From a checkpoint of a small image-text matching model: 50862 training examples.
Rows from block 4 of the image encoder of a small image-text matching model, named by matrix and row number. Rows with one number belong to one neuron. Each number is 500 + 50 x the weight over its row's rms, rounded and kept within 0 to 999. All counts start at 0. Numbers have three digits each. After the name is the row's rms in percent of the matrix's.
Before each neuron's rows are labels from the 100 images, of 14848, where the neuron reaches its highest value: "top examples" is what is common among them; "patch colour" is the nearest of a few named colours to the mean colour under the peak. Only what is clearly more common there than usual is listed. The data: photos with spoken descriptions (Open Images, Localized Narratives). In brackets: how many of the 100, against the usual share in percent.
# fc1: MLP up (encoder.blocks.4.mlp.fc1.weight, 256x128), inputs 0-127
# fc2: MLP down (encoder.blocks.4.mlp.fc2.weight, 128x256, transposed), outputs 0-127

top examples: text has "people" (52 vs 21.9)
patch colour: brown (60 vs 31.7)
fc1.226 125:552486435518452475415545477499511473474539600508517487477531508458436553481489473522492511510553536514526551515510513521441529531396479490439378558561575498450514391495485468556484440426458409534430436502437497443517473501495454504527502499486511438503533521515497547523485563398570573652466457562484582534481426517589583480569468559496503556588462542479581419459511458618493455436567
fc2.226 133:580429579416573583464500478397495468586612490459485542471563489504428440450457516492583616573462515566530457489422580481496409505582444544455481476475458527554470573477526523525464539588559523491493491463496539515553490520484520496469460580447493495480570482412523482478458457416565513560576420492572553467559462527469439555485521563465492420476488545417494504520467483440395495479458

top examples: text has "sky" (86 vs 24.3); text has "trees" (61 vs 26.8); text has "water" (29 vs 7.9); text has "buildings" (29 vs 10.9)
patch colour: cyan (66 vs 1.1)
fc1.97 110:551453445441486554524446483453537515539457427513488570498515467545473586476565455500529562528569499522569501516471515541500477531566450550465530520409496478461511550482539557580453496476568484522575518442535542419491417512469482444468449459478452412457446512514606502547446468439463592525519601509568487484471511484573610383471487556601610415453440441409475522408528471534421481512524
fc2.97 137:469518553428481497544545447425548499627444531431464545469519525464574549433523517518491455421440475453505572414544467454532507532481533537568544515461401480418515524597534540410490531559544435492545532472524536547378592514502517567440482464483471542494432588570559506511422416513443520453402541464531498495542441459521586425532526499498509515545465504575589442503534562477406464490496

top examples: text has "sky" (51 vs 24.3)
patch colour: pink (43 vs 9.1); white (29 vs 6)
fc1.18 093:530460436433525501468502480516576521499481491470559516545545479494456545503547510452486542531517459473366549505460523383573456443613411511510493561492568536473470515439540558562535586579567510586473436626431525474511501565533374485493435537480528465438480540540600467523391450480484506449480530549555603474504535474493541453477494420536548441502519524467426455450554470448510495425450
fc2.18 088:537562524494608483500581587484574447479455567455435447495479559487458569475508440613462486569533466509521517456459510531504569506484494473501535538487462410488563516516567488481431551524527438561552534389423464493474481451348505536497531397525496504548436526509515582502463450449428511468461501591466539537464474553606597468580422481529572438440504491409469529492461513439479506562472

top examples: text has "road" (28 vs 8.1)
patch colour: grey (68 vs 35.1)
fc1.123 145:435408540548506559496386464626497502489494467614453425515548479476485449440552358496437466417490509469473466485433424539522482413489506521542575561509475559550476557449576518519550457481562534448492567511563452456459516474501544494452537517510608578488487518559468520478580401528492567501547517550476566468512624459513473557522492515459430502515589497464436441451479522527461450459547
fc2.123 149:407484452525486467511389489475507539464483555547467459447559505439536472552437540448513443519520424430560469442458519543490453418548584547511559427580524470512528523572605521487450574535486507589485506519506531521503536454583569549592528480540564485466584424523559506395467463555457520556590460417486440420537552524547461466464530446474490481442473503407467441487519564535553422573431

top examples: text has "holding" (38 vs 16.7); text has "wearing" (35 vs 12.5); text has "man" (32 vs 12.2)
patch colour: grey (65 vs 35.1)
fc1.70 133:429516465457498490425594437505637516450547569485510585511476435532442537593430520458454507421550513551508532534456547570504571500474531507582456496501562427540443523403470537496487584515471486507549427420475432573423498517492453552531485554455545471492473505543475545540534459497509558538459474497527572441505477428496425479518460530543445524538511391441352582550492489522499450449599
fc2.70 134:506502428594485499583532463518493539455452448535504552405429463460457561619457577475442517472515415501447512523511533419496505618547542574491516495565486513570530475528545503481571557540576525472544523557543516490526530493556369438465519472416513601502451508460492488417504397487501470485416571463422472512454431490452487485495456553561510494486468500557516363510570436520492426573526

top examples: text has "trees" (54 vs 26.8); text has "grass" (34 vs 9.7)
patch colour: grey (62 vs 35.1)
fc1.120 132:523470518556467486501453529496526452515489545485566499403441500529403448515536524432564498519498405500454558473447475537483562558519432493531460604509446648458474529383495432530493433456480534458398524494534477515559487549453552537421503433504501526568611572510391510516546512447548499542521440524484520469545511545649551480465480449481545513489498434546541547418569546473393504541484
fc2.120 114:467519632535522524531518407466456601423521465517468523533495549418473441507426495521499438531512416413469426547573435506490505473451499513553456507476559544546525411457437542521469492489505509539460529558574504490503553539498542479451512484579434508466539499507527473555553480578538586438567460388433504458419443536587392495529428520556460491436426439479474545547537573480547536581599

top examples: text has "standing" (47 vs 23.2)
patch colour: black (42 vs 13.6)
fc1.221 092:444449566464470478526519571477504466504603509571490414576474500467559505458583480520473414523467551463476545534469506630439532602470476525470445456557506555471433576546509530536503441518431512516592504459379461492469464541504514495495391497444526463504480507521492564497529508559478583526509416466528572355494453437511495446467548553465523522563511490370485571410469594477476528542505
fc2.221 093:500490450540547566505466454484517450544457512510448588532425527455561478524481496543518453522390501511509564529524569534582496514468507528565553505466421468561577566471497553527551539470622469519504427492517444516498446498534424498483545506478431476542500490492412490431532554472603460431471433531405521599407475462510576504523429624489526490492542449615568387425512459442506540443443

top examples: text has "holding" (36 vs 16.7); text has "wearing" (31 vs 12.5)
patch colour: grey (78 vs 35.1)
fc1.23 126:549380406493464530413571503416500503494477508512470531498613417453551514392501464468574519493525488526515472469571548513612570505490488455530557554583514509501529515489458487474463525468521586497505485509469394485667476531439533546533484500487500487536453477543466453500526494502682558467536522430438531449424464429541557427506515476459539517467579518479472488468461497437473432476574
fc2.23 131:465535545514485427434596499579447444512544518469548542581432555484549467525584494389516512485569532557544530448543530424489594474465573539504481562478472511515438500510518414418498562513468532428572452570504597542513464472532526497549499547459450452500448514498519446565378466477462515464608539451394439462498514494382521475473453552480415458534500501568497575535447571488489500400511

top examples: text has "sky" (85 vs 24.3); text has "trees" (58 vs 26.8); text has "clouds" (32 vs 4.5)
patch colour: grey (68 vs 35.1)
fc1.0 070:522511517475542535499427585492551550504544550437512517607551441447466474433438420566453493446514548454544555615506540579448411509468452604490493531496464525503487494529504453476461553529501450503510528584476445553448533556476552531535448442453557394396451481547608514482453510493500450475521543412464542439536482318561450485575522525527554489415541506453498459475548527522493459493545
fc2.0 067:493520434484469441503581485506501529522452417558492486387464516600460582437493578467519471520531424538606582503541428441549493555498525440469473487483511464447524455496588475500454484510548590531485529531575459477572545440469471527450570544471438625450498461458423449520489491459455561451420481623506538445485541517464572500538464489458496545556507485504485490526409453542393601592510

top examples: text has "plants" (35 vs 9.8)
patch colour: grey (72 vs 35.1)
fc1.171 127:486439489511536514465484518532511481538578595483485545554503511556545515440550539460476542373461515430532542523451469497485413460457483454410473496477477487532535472465530628569493540469543508577489427390397507445547472596426473521481546426391477474498473511462497522534586588493510519473450449457496419561538512501595568437449450553483557493563534540434452616522429521547565470544528
fc2.171 125:359548507585565489596486449546528414485533503383594501487487499549459513599543413543530493490553552457535439418487443481538537453536479567523479549531475553414569609498483508415517466520475534481554471509445464528512565476527598494538489498613521526468511465535487484395455502570437504441488498422464551392494443487509526475549545456425533527408580479484491464486523472472495578486480

top examples: text has "table" (32 vs 13.1)
patch colour: brown (62 vs 31.7); black (38 vs 13.6)
fc1.108 136:516574466516463505409497519521554538483469485529454381534479513464533543400549538459402461488429475532535524582509458559546465577493625510541463523402489499595424551494488538508458472488501521489509534461562424518495461580546503515497474484442489579503515491515600534380574433510392569452541472567571487465561544430566413529429462593520467448451496476469529558503455564529462460463466
fc2.108 148:594459521504397475459603549474525459498496485525411472556540528479395486447506518461468499523493617483504578499492528497522449467494580522429495537364548376568412572481487468527492511529490500423533540492576541547456540451601490487466525523526454462620501507413520538539513488427559602427502455465473496509535574514517539436499463595558449440423514565460475517541539479444463478462510

top examples: text has "standing" (48 vs 23.2)
patch colour: brown (60 vs 31.7); black (36 vs 13.6)
fc1.19 153:518497556468422542524456510452482591474486494462498440505471498466481545522401547546499442494530523561547466527603551482473501408553422475489492473571430508529501382427512474482479598514440473584494452472463499456492467509586518517606529470483545472428431604583436452435434517513439501521549428505547487479526603547595453592491509427606525492491501521473488571495515527544418393552501
fc2.19 128:466503476554550533586550374489481462549486420639443512488535480424489516477530508503606491525394486453507557491498537583571530589541480506539474476587531560413503479485467507478541410461466538523523531484396464515536474554458555418474489571588476475492595451437452592543504487466529468448496471512533573479498401464530461424557495505412462532573456568444564524491472454433467520460510

top examples: text has "man" (36 vs 12.2); text has "wearing" (31 vs 12.5); text has "woman" (25 vs 9.3)
patch colour: brown (68 vs 31.7)
fc1.121 069:592473480446506622480550403621564444381481520457457480492478502500484497499511507534487596465474598523426521451470576519493603533513459559484543548508476597525436440463540532403438549545488551546548443507534454442505466554511511512535427482491469541447509463588517523492440464483496449388450376545493572517532533517459542456437547525542498519469546552573413426502508485521416513504484
fc2.121 066:497499435560508487567432522504535466586528444576432513450573584462561531594450482540388445529552536473535536426526442411486454547608458453541453464533485441537617508479442514554572494505425501533489592505468494487391513520462564524507541472474481460477453553455625443506553472517489537576567499485510445424534451424495468477509465508489513505494522400561549447587463429460506553545468

top examples: text has "white" (42 vs 11.9); text has "black" (40 vs 9.9)
patch colour: grey (60 vs 35.1)
fc1.27 131:504574467513454491396507438526464422546537573518479500471530490529566557525460489552487480465442476481510503551438515535552380448470477452449499464549558620497443460395589466539510388562501483561527423479418495424487518500567483479515535499485504516609532496569562454540648558486545579464450536474489490429544483476479512465462513554538507539527471512405526591460464596578482460437458
fc2.27 154:513480501532484474511496523516569503498419504479587445434534406512500547459520520410519390509542430571482517494481558535490482522591509507470388562570441483473570452472475513538491468514472487510585486463487474495481509526554554371589467553554592523493452466504503531481478520400547554478472485454414453475606528479389511562520515463522546561513505537331592533542503505426512584499431

top examples: text has "trees" (57 vs 26.8); text has "grass" (55 vs 9.7); text has "ground" (26 vs 7.6)
patch colour: grey (65 vs 35.1)
fc1.178 144:460445474436527550518359479485537489637501503533485412482418507550569545521449518494550527539481508525473578489438488524491522490532552509443466539461477514536484500522463501464433498464500505489521548371468515574522593594464365535488511544496442489518479485478504466572585472490466603552575486494536431405608439481572538502448510482477553432479536471420485539438581467538392556543531
fc2.178 152:581438515505548530563493493451509469513542453498516504507488428499471500488520471547490440517547393470542468425462435530407584499491541534377483548586573561513518518487519542488474560492437523483493479513566524473553513593448548556452541617425527517518434475516509490516492533452443616487543513539510553384527419584522556488444439407479535443535435586452486437464517466403420601529473

top examples: text has "wall" (42 vs 20.3)
patch colour: grey (74 vs 35.1)
fc1.138 168:536479459540395476536511474467490483435476536473498465481523495409486511562588556454459533517407505522533485502535456494523502637509599449441440549398532544541431492517464510510452467565438482557565416537507536473513420574500462380518574477471575477529398415514509565471530607486547549404532548499502480465520549454611531486588478448525524543556500483528461430519551418523514426473514
fc2.138 162:450481479486433354518599472519481527417447540543582428505418499410504564515521548539421518544444393512468522526445502554545475565457623496586443478412526446501516469545507541506441419511507492519470516463476485519466511597524484485495584494519494419425449427590458572432537496465465543436599484464505455548546582498566468523540589449529494479549530496500525457539523494477584461544532

top examples: text has "wearing" (33 vs 12.5)
patch colour: grey (63 vs 35.1)
fc1.98 154:545463442444492489635511512485536510540531525590558477429456469526488608488494535510477411478531531400483454510512424581412493495460463497510580583444568587501517488520565479509451548516461532504480351585510485460399541465522434428508502492543548453515551471538534506475561592488482573457436456575524486523475492527414504447422493505562440501470395589502505433467486560553561490498544
fc2.98 152:464427469489470468448451435446460532407527458487559574499481510504404463614425517442479505418633549585527531480587442476424589469468480436494605395390548504562553553493525389565541613516486560518544512446556546505485587448542462490533477420514464551560494520530476528523440424515501469559471557572490473531511470544470483543475465515496482489518517462557512447506530502450471467526535

top examples: text has "man" (29 vs 12.2); text has "woman" (25 vs 9.3)
patch colour: grey (62 vs 35.1)
fc1.28 101:490568569553498453439427449531495478469549546573416571531447432564396563546473476568523580349442453442467546408525510515445515520512539472564510570464537547540534534544459446484502533474490436471484451537470523527440521525496454457451523556511579556463549388479488510517481472511508513519441447490451472576559538571465568486478383658507510534531458535500543464516509539563484413449526
fc2.28 097:509501428535541542589485505587494474555461468574501461498490502565498510547467552491472438512521427483450538495500451574522602473466521503447600428446527399568526468494432497515495491429529458481484551483563437476599531489479470522506528442496569447486438597544456528458464497482524520425449604625562525534432376411444479566599526425463495489401499476514422464543490492568526512506576

top examples: text has "trees" (82 vs 26.8); text has "sky" (75 vs 24.3); text has "plants" (27 vs 9.8)
patch colour: grey (87 vs 35.1)
fc1.181 137:436498519516507490456496525501426521463547498430456410500417535549517585573469567572472501383447536544544549582464377487451536511470441495457448471529465548482508447525571536433549464473519507490445516408466490490510470437498410535551477435569611561589476562592521555525560581530518487465515606475527513509488442431505506554542594538543404454455535471536523478419497445472547468531432
fc2.181 148:462538551493509537437546458501502512403417579413496525486514454517528509472575421543451465463513509448619426365505456441583451511507485501578488505489409524500580455461554417477501486605511436514504538453509320589481546501499444559439473570514534550449500574577512484402499547485486502491535550508580493555574532532455545438512610486504471508488493506494501466507544516447516482543505

top examples: text has "trees" (62 vs 26.8); text has "grass" (29 vs 9.7); text has "plants" (27 vs 9.8)
patch colour: grey (68 vs 35.1)
fc1.161 035:421497517532554474492546487476524509490541515471546573464449438446444467559507613516507478493485520524458463530400464484569569576463514458448438519489451474511498520402532479433532439451468523552467429447514447535513485554487568594491333515418499492593577516542488584468493488459477510519556590517451528433588510378530525561484449458516458492515462518609548492475580494459603512537422
fc2.161 038:518522552516393515543504522513545514490453433521422628481423457531583484431531454560494441530561550540493615493518562492454471405539561477411490550546548560459431524597515490532532581436481444543510469439603505470407505459469493498504571471516480473402370482501521482381560514554494528476530488442572511483450482505551456436500526538511489498456517548506492438569582459554482414525496

top examples: text has "woman" (25 vs 9.3)
patch colour: brown (89 vs 31.7)
fc1.75 104:437532550483515486468526418494554527493499521579486445569505567411386532567539466494473479519561520523486488504540490607428606540530520435627547515468496559544502545481416420434429485448516441509572566475547514610428520580535471581577481472496482541463489503517485507495582465447507511406432483565430511423527467469427470439502453505446554446495562454499449588560465554496457469477558
fc2.75 111:596481454483395519562478494536417518478500600481507510411591524548514521484447526521440560439516526532442470453495498450441549557507480439515394460396494388568531502517473550539533524455556504542588507512434536502538456488606455493442438535459606519470514563549561604552545484590437481543485474440498513488512495628548434473438490381484493505502472500515468492413518481541527544465468

top examples: text has "sky" (57 vs 24.3); text has "grass" (35 vs 9.7)
patch colour: grey (71 vs 35.1)
fc1.77 127:398579515515483531441470579470507527552489576461518518522458494648564629505416500561566436563526489432528468509430462413549539476492506471560518544422518525540531474525492557484490510450506481501491512464539520441448515489470548533415467564533550420494526529388545442475577457529499471500533491470569425471573506400524498506456526451628415457445504393432438510493546553512439552518499
fc2.77 137:610460453525468479502531429442504440490542362486456554509535541527536508478532496518510562529465452455433507506448606591482620529535452527430436524473489500549516600517469536510496491544539530446536466525548490501523503510573510508569507470501458423429456414492531529438556444480533592505529481413538504483627565497546500450371538523476443394398583538482437553527450520444462494527478

top examples: text has "wall" (41 vs 20.3); text has "holding" (36 vs 16.7)
patch colour: black (97 vs 13.6)
fc1.214 075:453401467515420567546534516556527488482613538506514505436471556486521473492499573512409547437468554529431537486528529604548475523608551435473458564552575493502504432465476498519440521483479411533424533472522484506443466456568444486544543524455557434576507531489549495346503462548577482628509566566534463485472466483457488536522559421529423430484490410501456440500522540477480571474430
fc2.214 080:441501499436465485483484486531487392616560514490459546469494568499527535552583367499479481484484478490491590502509490547553649448538471497438510444551582531426507527456476472540489555524508394480505581465559567504579431452491502419395527471493521432465441522361488510472486488499510525505443479526448519540501501470554519455483550553548535522494477557432592475519600515436584404494539

top examples: text has "road" (25 vs 8.1)
patch colour: grey (78 vs 35.1)
fc1.148 105:486485550570463492464450507446532579416581440497532481552488581487478507556484436547463426569472503520473429440502497499534525471531572530423540490461506578577496478439569418527612459468515511399594410417472511400464473521439511468558482523487475572449421520622581561507581540572524527523497471512566440399506422530535471480515505492428477499494564386483457533516469531528499554499484
fc2.148 107:491523431562589507544477458459526493477354405489479431480560485523454524523437573423538597414407570444481537493536506447503544548518495465478552544570476478460498527488462538541622477558454577517451557512545474437561541472501452506527443518494544468611523500514487436444481544573514470525471490458550472538540408570460452519498501397481554482458405424473435590446577559531520551504511

top examples: text has "grass" (65 vs 9.7); text has "ground" (38 vs 7.6)
patch colour: grey (64 vs 35.1)
fc1.88 116:509477501462452523487477515511551434598520506415533609450466517511471505556555601385496548532470402506463435467398469546361598492556478598573512518447486498516524510535542572438432652536524520482565474455476459524544458556476497508468513639487473493475522505442532480472441532523467488496552458527405456468549518558531508450484511476490577469424544550467416492443542465542504527489495
fc2.88 112:521506461496510535449441511477468561456422515487461548471433492505427492437439517531610512525544498569551587562479529547416450463518588473372478524476573523582439463557463558476460560464505477517572468571551555451521433547449569471450593503497599500490518526505541564561490545429518520490527480471559466455505450467471680514459505494459476440388438466425539499437483546510484507533432

top examples: text has "holding" (41 vs 16.7); text has "man" (31 vs 12.2)
patch colour: brown (65 vs 31.7)
fc1.240 048:522507513329530526537511505547513518549508502527410607544378493558421557510385480491524529518483560467514508462524489634465503385470485451549432581524480509477529451565512464488450468519524522550575366511401531488383501484553591570416516526506528496466456451418490494562498524480495529476534508542522474495513451479460491518490520527427507488477554497531532444543501418548484529511612
fc2.240 053:496487449609465407533443628443524486555473565482525611508535435475474605551456567524417514533568560490495477467532464459447514410517503479483470452463540531485436491579575477456471385504473567453500531387554523594501620474518477474415511497480404535514501586491568516513547478442451406540488450597533536475485497517503469492471567481556502551481482458516466456540413512459539526486475

top examples: text has "black" (28 vs 9.9)
patch colour: black (100 vs 13.6)
fc1.254 085:381421431527487518545479435454489549503656533507617552464463495452528493434490404466572489466534498533561449523538501476527498477536434429462554560521541454569541503482524553552430446509438470430473479477507564536532498530543447510441577473511562589577520490430514458509561472465501511552556553582497455564574568487516571440496516437495487534444439457495424534535558382440495549465434
fc2.254 099:515470522521583482556506462510462495554616399513513562430444489527527461573468496435466580522503476492515515573484507433535550496614451491529529469421518439417509442534371510530525498499431420537559575526516623467574398511516473428481522430498503561519455539482508423532496461609563478508484530457461544577514480474478480478485467470423507498451533453384450450585570512492581500536556

top examples: text has "wearing" (30 vs 12.5); text has "man" (29 vs 12.2); text has "woman" (27 vs 9.3); text has "smiling" (26 vs 4)
patch colour: grey (66 vs 35.1)
fc1.122 115:456592523450457545567573437533537430423493522532533488434440459494499592586449457525516498463510470488370468425458446468415622528461486496546477496555598537556544469521491561535530516451489508483564451573501510413533455555585490497447409508413612487492485493512524434509538491552516490484465480503546596478480556381502500556599518509521507521475462398478469466524518529571479398480503
fc2.122 127:437496459482406581558499508496570424519508492468510543489444515504446412584471455538505426450438493460448521378508451547486607476460468486564503545475514424594560496507573400509552567491447495525476460501509565480429583436500400468516531553474539548631500476477534569437464491534458592462440462556462526542580438470499503485478472516539537514558555568481492504468607489589527425471531

top examples: text has "grass" (25 vs 9.7)
patch colour: grey (64 vs 35.1)
fc1.1 033:540430531497587474534458396530458531632488505485514540584457472477524563594546469531394487518496507456402491506493489448494521438504568489419428484461481509568540501490416512488418478527523502462455531539416497591462537557514506638487432469620523445547426457500529521545551419474561519536522474423498397451510524505636558490496553505507489464441483470553459511521489461527438488450566
fc2.1 027:559467575494505501584471513459550502597531504435486490606548474477518503495470374474561422466484519434493401472433442419458570500490544510460465592499560615434470522547414435521506532478497545420538526561490527451561597493520484519422523608555472567478478461528492483461499479468458491485572563516456504474589481501468530457408459557500506472567528498417566525618508468396456517501490

top examples: text has "holding" (42 vs 16.7)
patch colour: grey (67 vs 35.1)
fc1.39 144:480557512536417475389494463555613590446486518553481551508415526451466475472461519505461498491534527504581544455486463499614457493477553563545444427527531478535495531447541527563566508555598550465522487452419452546479537548491509494467438432392425525479367540465506487491587533374438547553490443465493471430573471462516501416555535521548489467452522499527451512570508473459451509545605
fc2.39 137:521505430470501537510410486455480561476546552665581498439364516545427474534435586452476551527612482428576576491518516474491486525445435488459509431428481476629506527455497476489517535570459505483625551510498546546429506464488460497491481458439515508600460440570522575426451503463505502555401485574461567514510502490562546496534464491550535481507422478459491458527463468502545448487525

top examples: text has "trees" (63 vs 26.8); text has "grass" (35 vs 9.7); text has "plants" (27 vs 9.8)
patch colour: grey (62 vs 35.1)
fc1.168 150:459523574452464470528525440505522464500470484516457573530389436454436465416456472540512448488470484422516420550615404587473547472464531488579455472478550503557526578547622607442480568562471486542472533524516524399512418535451521458500546617488498473545457515478621525462532487532543458474546508507473620421509498482474466502518466571557472480467539507438580505450413449506519537501484
fc2.168 128:414536505478524513474496577617619509452477487449560477455552497545528427563502473467477523488588463477509430393401523419405488566572492494391424580485473621485500531476584441430494559466422520551548435483512506522558515499516449524551560529567495487426510506518418464525434446480456552552564490527583538505520493486513569511428552516450469485421450487506424592473494540503510508533501

top examples: text has "people" (52 vs 21.9); text has "standing" (50 vs 23.2); text has "holding" (37 vs 16.7); text has "sitting" (34 vs 14.9)
patch colour: brown (62 vs 31.7)
fc1.133 171:517442462495467524368522535489490471455467421489526610479448521439551419549464510495508578433494495465597528447510487493563461548518498468546496489502597592468566518513516549416522480476538592473508600486416513545523436485463550506474487557403364516549515488531579483531471467380598558559546518451514534434487416476501418441521488549503418531493494566525450519432586478522449518527514
fc2.133 151:511425530436483557531445513428426516548520517597450534501527549463573497538501593478497488566481578445614554437619526474476442381514424498495478518477514538525447446483491483456509428481483496462543440502542566504543456506446523445597379399557530466434470483555481511430456557547400506528558458539558527620495481514516529465578444580538457514508471495487590444461498495520484476448552