config.yaml
model: "image-text matching model"
rotation_deg: 5
encoder_head_dim: 64
encoder_patch_size: [2, 2]
vocab_size: 4585
fusion_encoder_activation: "gelu"
optimizer: "muon"
nesterov: true
Rows from block 2 of the image encoder of a small image-text matching model, named by matrix and row number. Rows with one number belong to one neuron. Each number is 500 + 40 x the weight over its row's rms, rounded and kept within 0 to 999. All counts start at 0. Numbers have three digits each.
After each neuron's rows are labels from the 100 images, of 14848, where the neuron reaches its highest value: "top examples" is what is common among them. Only what is clearly more common there than usual is listed. The data: photos with spoken descriptions (Open Images, Localized Narratives).
# fc1: MLP up (encoder.blocks.2.mlp.fc1.weight, 256x128), inputs 0-127
# fc2: MLP down (encoder.blocks.2.mlp.fc2.weight, 128x256, transposed), outputs 0-127

fc1.238:511494465478492465538486490480473459537549520485466506483461509501519484563486570521477549471497531499506458516475430476454478463533490473464448503537512506538458415489574576377513494504547513513484526486519577392485453510546445547542463479576504511521478528466502488549629540456517504450500561426503484524555493468504580491571513503463469478420505517503570483547486473511533470498451
fc2.238:495555526465504555547486506501531464498424517450558470499439494531543509405580475514403423385497454488570604489475502525566480492581411551498503495541461480478516538530480474503477484532490455497485468466510461539527540528475522560517488524546495542494478545531539509430422503503460519480502495511536494549476505443478552480513506512465490496536568477568477508493449464513405508513478
top examples: text has "plants"; text has "grass"

fc1.194:499559523510474505477543553519530460458432485481522467517507436537478469550500540512461462471457479506424523536468473530560492590566527437494554536492484537558470460553531441538462537506504521500476590544522457446456462498519448474459500452443509509548464473474511557380457488518517521492531509482514444526489544512536531529493486579520419447476418467511447463522584478502534473570519
fc2.194:521471464432518535448440472419413477627553457534517493475523503481497529481491527490507545593513502550558568531515473524550451491536519502459551485498508510508438517496456474489487561552501545500478526420522496499539593511477516510514490506453508509513539495478525512450528549459464505514521434531532481501524454484519476475457418568539498406465506574500546505487472462422444535428458
top examples: text has "wall"

fc1.126:550524483552488496492494480487511515505508575417547511609475486535560490534530523502500496411481532513524564468475551486482490458453459494476557457475456487512484481478560540515475501492501501524541523422508541585488538453494447428451473463535470542462581496564500518483525554516467546513513517476530457466566477468575416470492439461388499494550538500544466449521504553499473411504505
fc2.126:482575577538489445492410595577539431496447496490519508472549499484501486473468527441450508597447475526477408501541464454491521520528397509519444484495518521524517470510454553479525502406450495479534483529489493532591514434496459501499502501525493514537550469478432479508576498539468482555493509521490431518510567475446534499485576539510502541469494415490525521460490521517506535524514
top examples: text has "trees"; text has "sky"; text has "grass"

fc1.217:525457553504481477429512464497506495524506521526572508527477535475485521468511576502492572567511520462493484453515578469451429578520483522499490520428546496537500499474542475604460457603532519495543495471488466540550510534440527451460500467459543456467498498503492534524423370455547497521480519515505523506534531479588422447529482458505506418502499457474492485479482532456480426525539
fc2.217:470576540489562563474494535508538498491460471464503468469519472511536523481551430482460444440544467439578451449448464544522512492545466537479548440473477522478543548538472511527488487509457514477464454591537462537498624497484550481441540510547460525470465531541496487472416525549555536530490499484567528491513475519461501528480479516502526590474464405465438514479538468472472573545486
top examples: text has "sky"; text has "water"

fc1.185:538490535439526480516448428460403537481483503550515517489419466502484556500477540495559495518543454441447466532568482502436538554504529524512491417557534533541510560507536451530489463512481474462439477526502478443509427464566518531518461495533447593482547494499572541449501517587468554443537519538483501469536506498544526490502506507501537513467533463422512421449500519499535492550420
fc2.185:520529494510526541560496560570550466395482519438496526516494499489450462519478535505503500489476488507522506464550399510445542543461466499503466536458459480513456493512464532415564513447438483547503495544479529543473503521423410507479562548535421551550455522500521448455513581503516457505491574554538496431451490552473511537574489519466498520511525519539453503546515407465532485485542
top examples: text has "grass"

fc1.122:492464570518475555536538400472559497492535507500492528462523518415531454491499575499431484505467519552494542494509442501546515594561532519452399463437597525477477475494480510520415510548469503546548491508473505527561500544530476496462531497468520483505436510478437525454468594459504557442527489525521442499505493523519465504492530587525487507564550520424485495491522493492441461459467
fc2.122:474506461478473382523536495490501494493406455491555461516532469479517520534562554536403470509530484473450519479464476513535554542440540517615520494485464482514469495472537525521512469515435547468510442435604544478459511528604518522479567526527504447438430491547494582508489487533444493469539535477477443525508555506482478545481488516517508475495584461503511458522511508488444488543512
top examples: text has "wall"

fc1.125:497504481539504517519476522480463484445509423552551518598508487493515573532594451493541502555454496443545464480524531469443489505501518489463451562449494498558490526444510523610493439514517544499563448526487491525505527421476487485466422551554535439478455478495511460502538470475560538485540538462528538456568542481428488564470467521496507480537463404531453464470453543545503462472505
fc2.125:517502522469518566494479474582500532505445537462482463395511504497510427426408512531450447516567464542533523412496486472496520581569458527502563495455469507432562522554466443526529481562485507508507533513492489494435556548521548511494515490486508539446494440447520532491439488522482501525499488508553494449443464496522539496425569477518588482532478534483501474456493507447461565515567
top examples: text has "sky"; text has "clouds"

fc1.193:538482441525510448472415453472472447532508497455523412510485525544551569547532546469550537457466508596459559456461531524460509537518498483409500508506439572496508467447443476525464458465550508536504494431478510533511487473545514522518470369485440559473556556487489511531523479502513595502495530502470482501547506472565482578466527531440515507504456487473534472486531562463513517529524
fc2.193:406501538538580531512552597566528504516474531469523538500487477539486460484516486521527510495532472421580459497502445477495536444422516570466453478508448509434504535545504475369475539509516488437480523504562463532536495504461486556507490632564483505500470489452477477510499523540466481541559514475510527477492524502465507485471479537470501433441487481572437502423500531505542494483514
top examples: text has "trees"; text has "grass"; text has "plants"

fc1.35:446446489519438531526466450513477486557504479595501553476437558538508472531461577512507537461526523515411458517517460451504515541480474563469467509479491488527537492509547510461513598399431576453525455429473462563495443620453446434484525535549487529474511457478470589508561483483507476497536542533466491411489521475519511483484474498509493527506504484508524452493497517510477540517492
fc2.35:505480560535536509521463506474547521458498483449413459471511428561462486500507509438523456501563480478553475439509504524492502496535532530439554573527509517466500479490536508514503527483506492523474456563514554513521516499505512457469466509459508498564478521453494496559443584495531600442463496388457569501478517544513462512475505491419586541472448458398535513500564557512454567468459
top examples: text has "grass"

fc1.162:523458511454487468539485458502467495479493500456508514507526392464495484464499539499446501505488486582546488473539485487583515582529559461467474489503499533559475476505492532517469491528512487565528527591523527484522442549470566434535523464461479525477391575519520578413462606508494486464545477515552467497552527502519479498475452530535568531514468464475489487501491454437509391476457
fc2.162:524492455518476423504467504486451553507516434577492493556497505427543490510503609496400545564474455463448511520538441534476412460503499488504497450448544454520453458546556570507530492507481525522449588403510495549459562536498460512528523480482509519471446454499541479501503514493455507441576512496459474505473531458541501544508473565568482488525511500499581536446539520476527495458517
top examples: text has "wall"; text has "table"

fc1.44:450455560485433530544544490536539498440474513546511558453517495456428506481489454528464479520500498386588413539540490513510498469484525539510462566501543480558468504538548557516540512562469520484510489570487426458473534531480578450460482553478533479551412470504547519476514540467472437447473445532541546496491446502439569429570494518535524492460486533485515498469451466494501489487517
fc2.44:383513525508533547522499525562540407522519516455487548481424514565508468480484507504522494509551492446436492497439432475405556451437429575557482516505467517536450509449485499444527569511470493456488549488522466534508482481472490583514507579560478450515494572487468494501522526512427559557502508497498521432487499496517505492460518491464475536497470496532447556519449564537563478514546
top examples: text has "grass"

fc1.178:456486510508496587471537503481581523460495494533466500508568451419541596483519445450579480552575487458467451516449482511486489431521447502538469443516443489533489536516530450453453487496476524533496437503479512505481563512534462495542542537497488483516464509523525485489494568525546460497550529448534511454440508527475545428560528537422531513473517528434571541550483500444439459570440
fc2.178:528489466597443477443451590556448563497508466481468468484542484490531442540572479438512473551440477520509562525518544421512521521464533439497491527483484494495428505502522471448415551483596519463486420491534595525513540497481490511543505502480522520497518486488547458555517495532562532492497498485443451474500598554425507544471457541516504509427490440522474520481498498445528529493526
top examples: text has "color"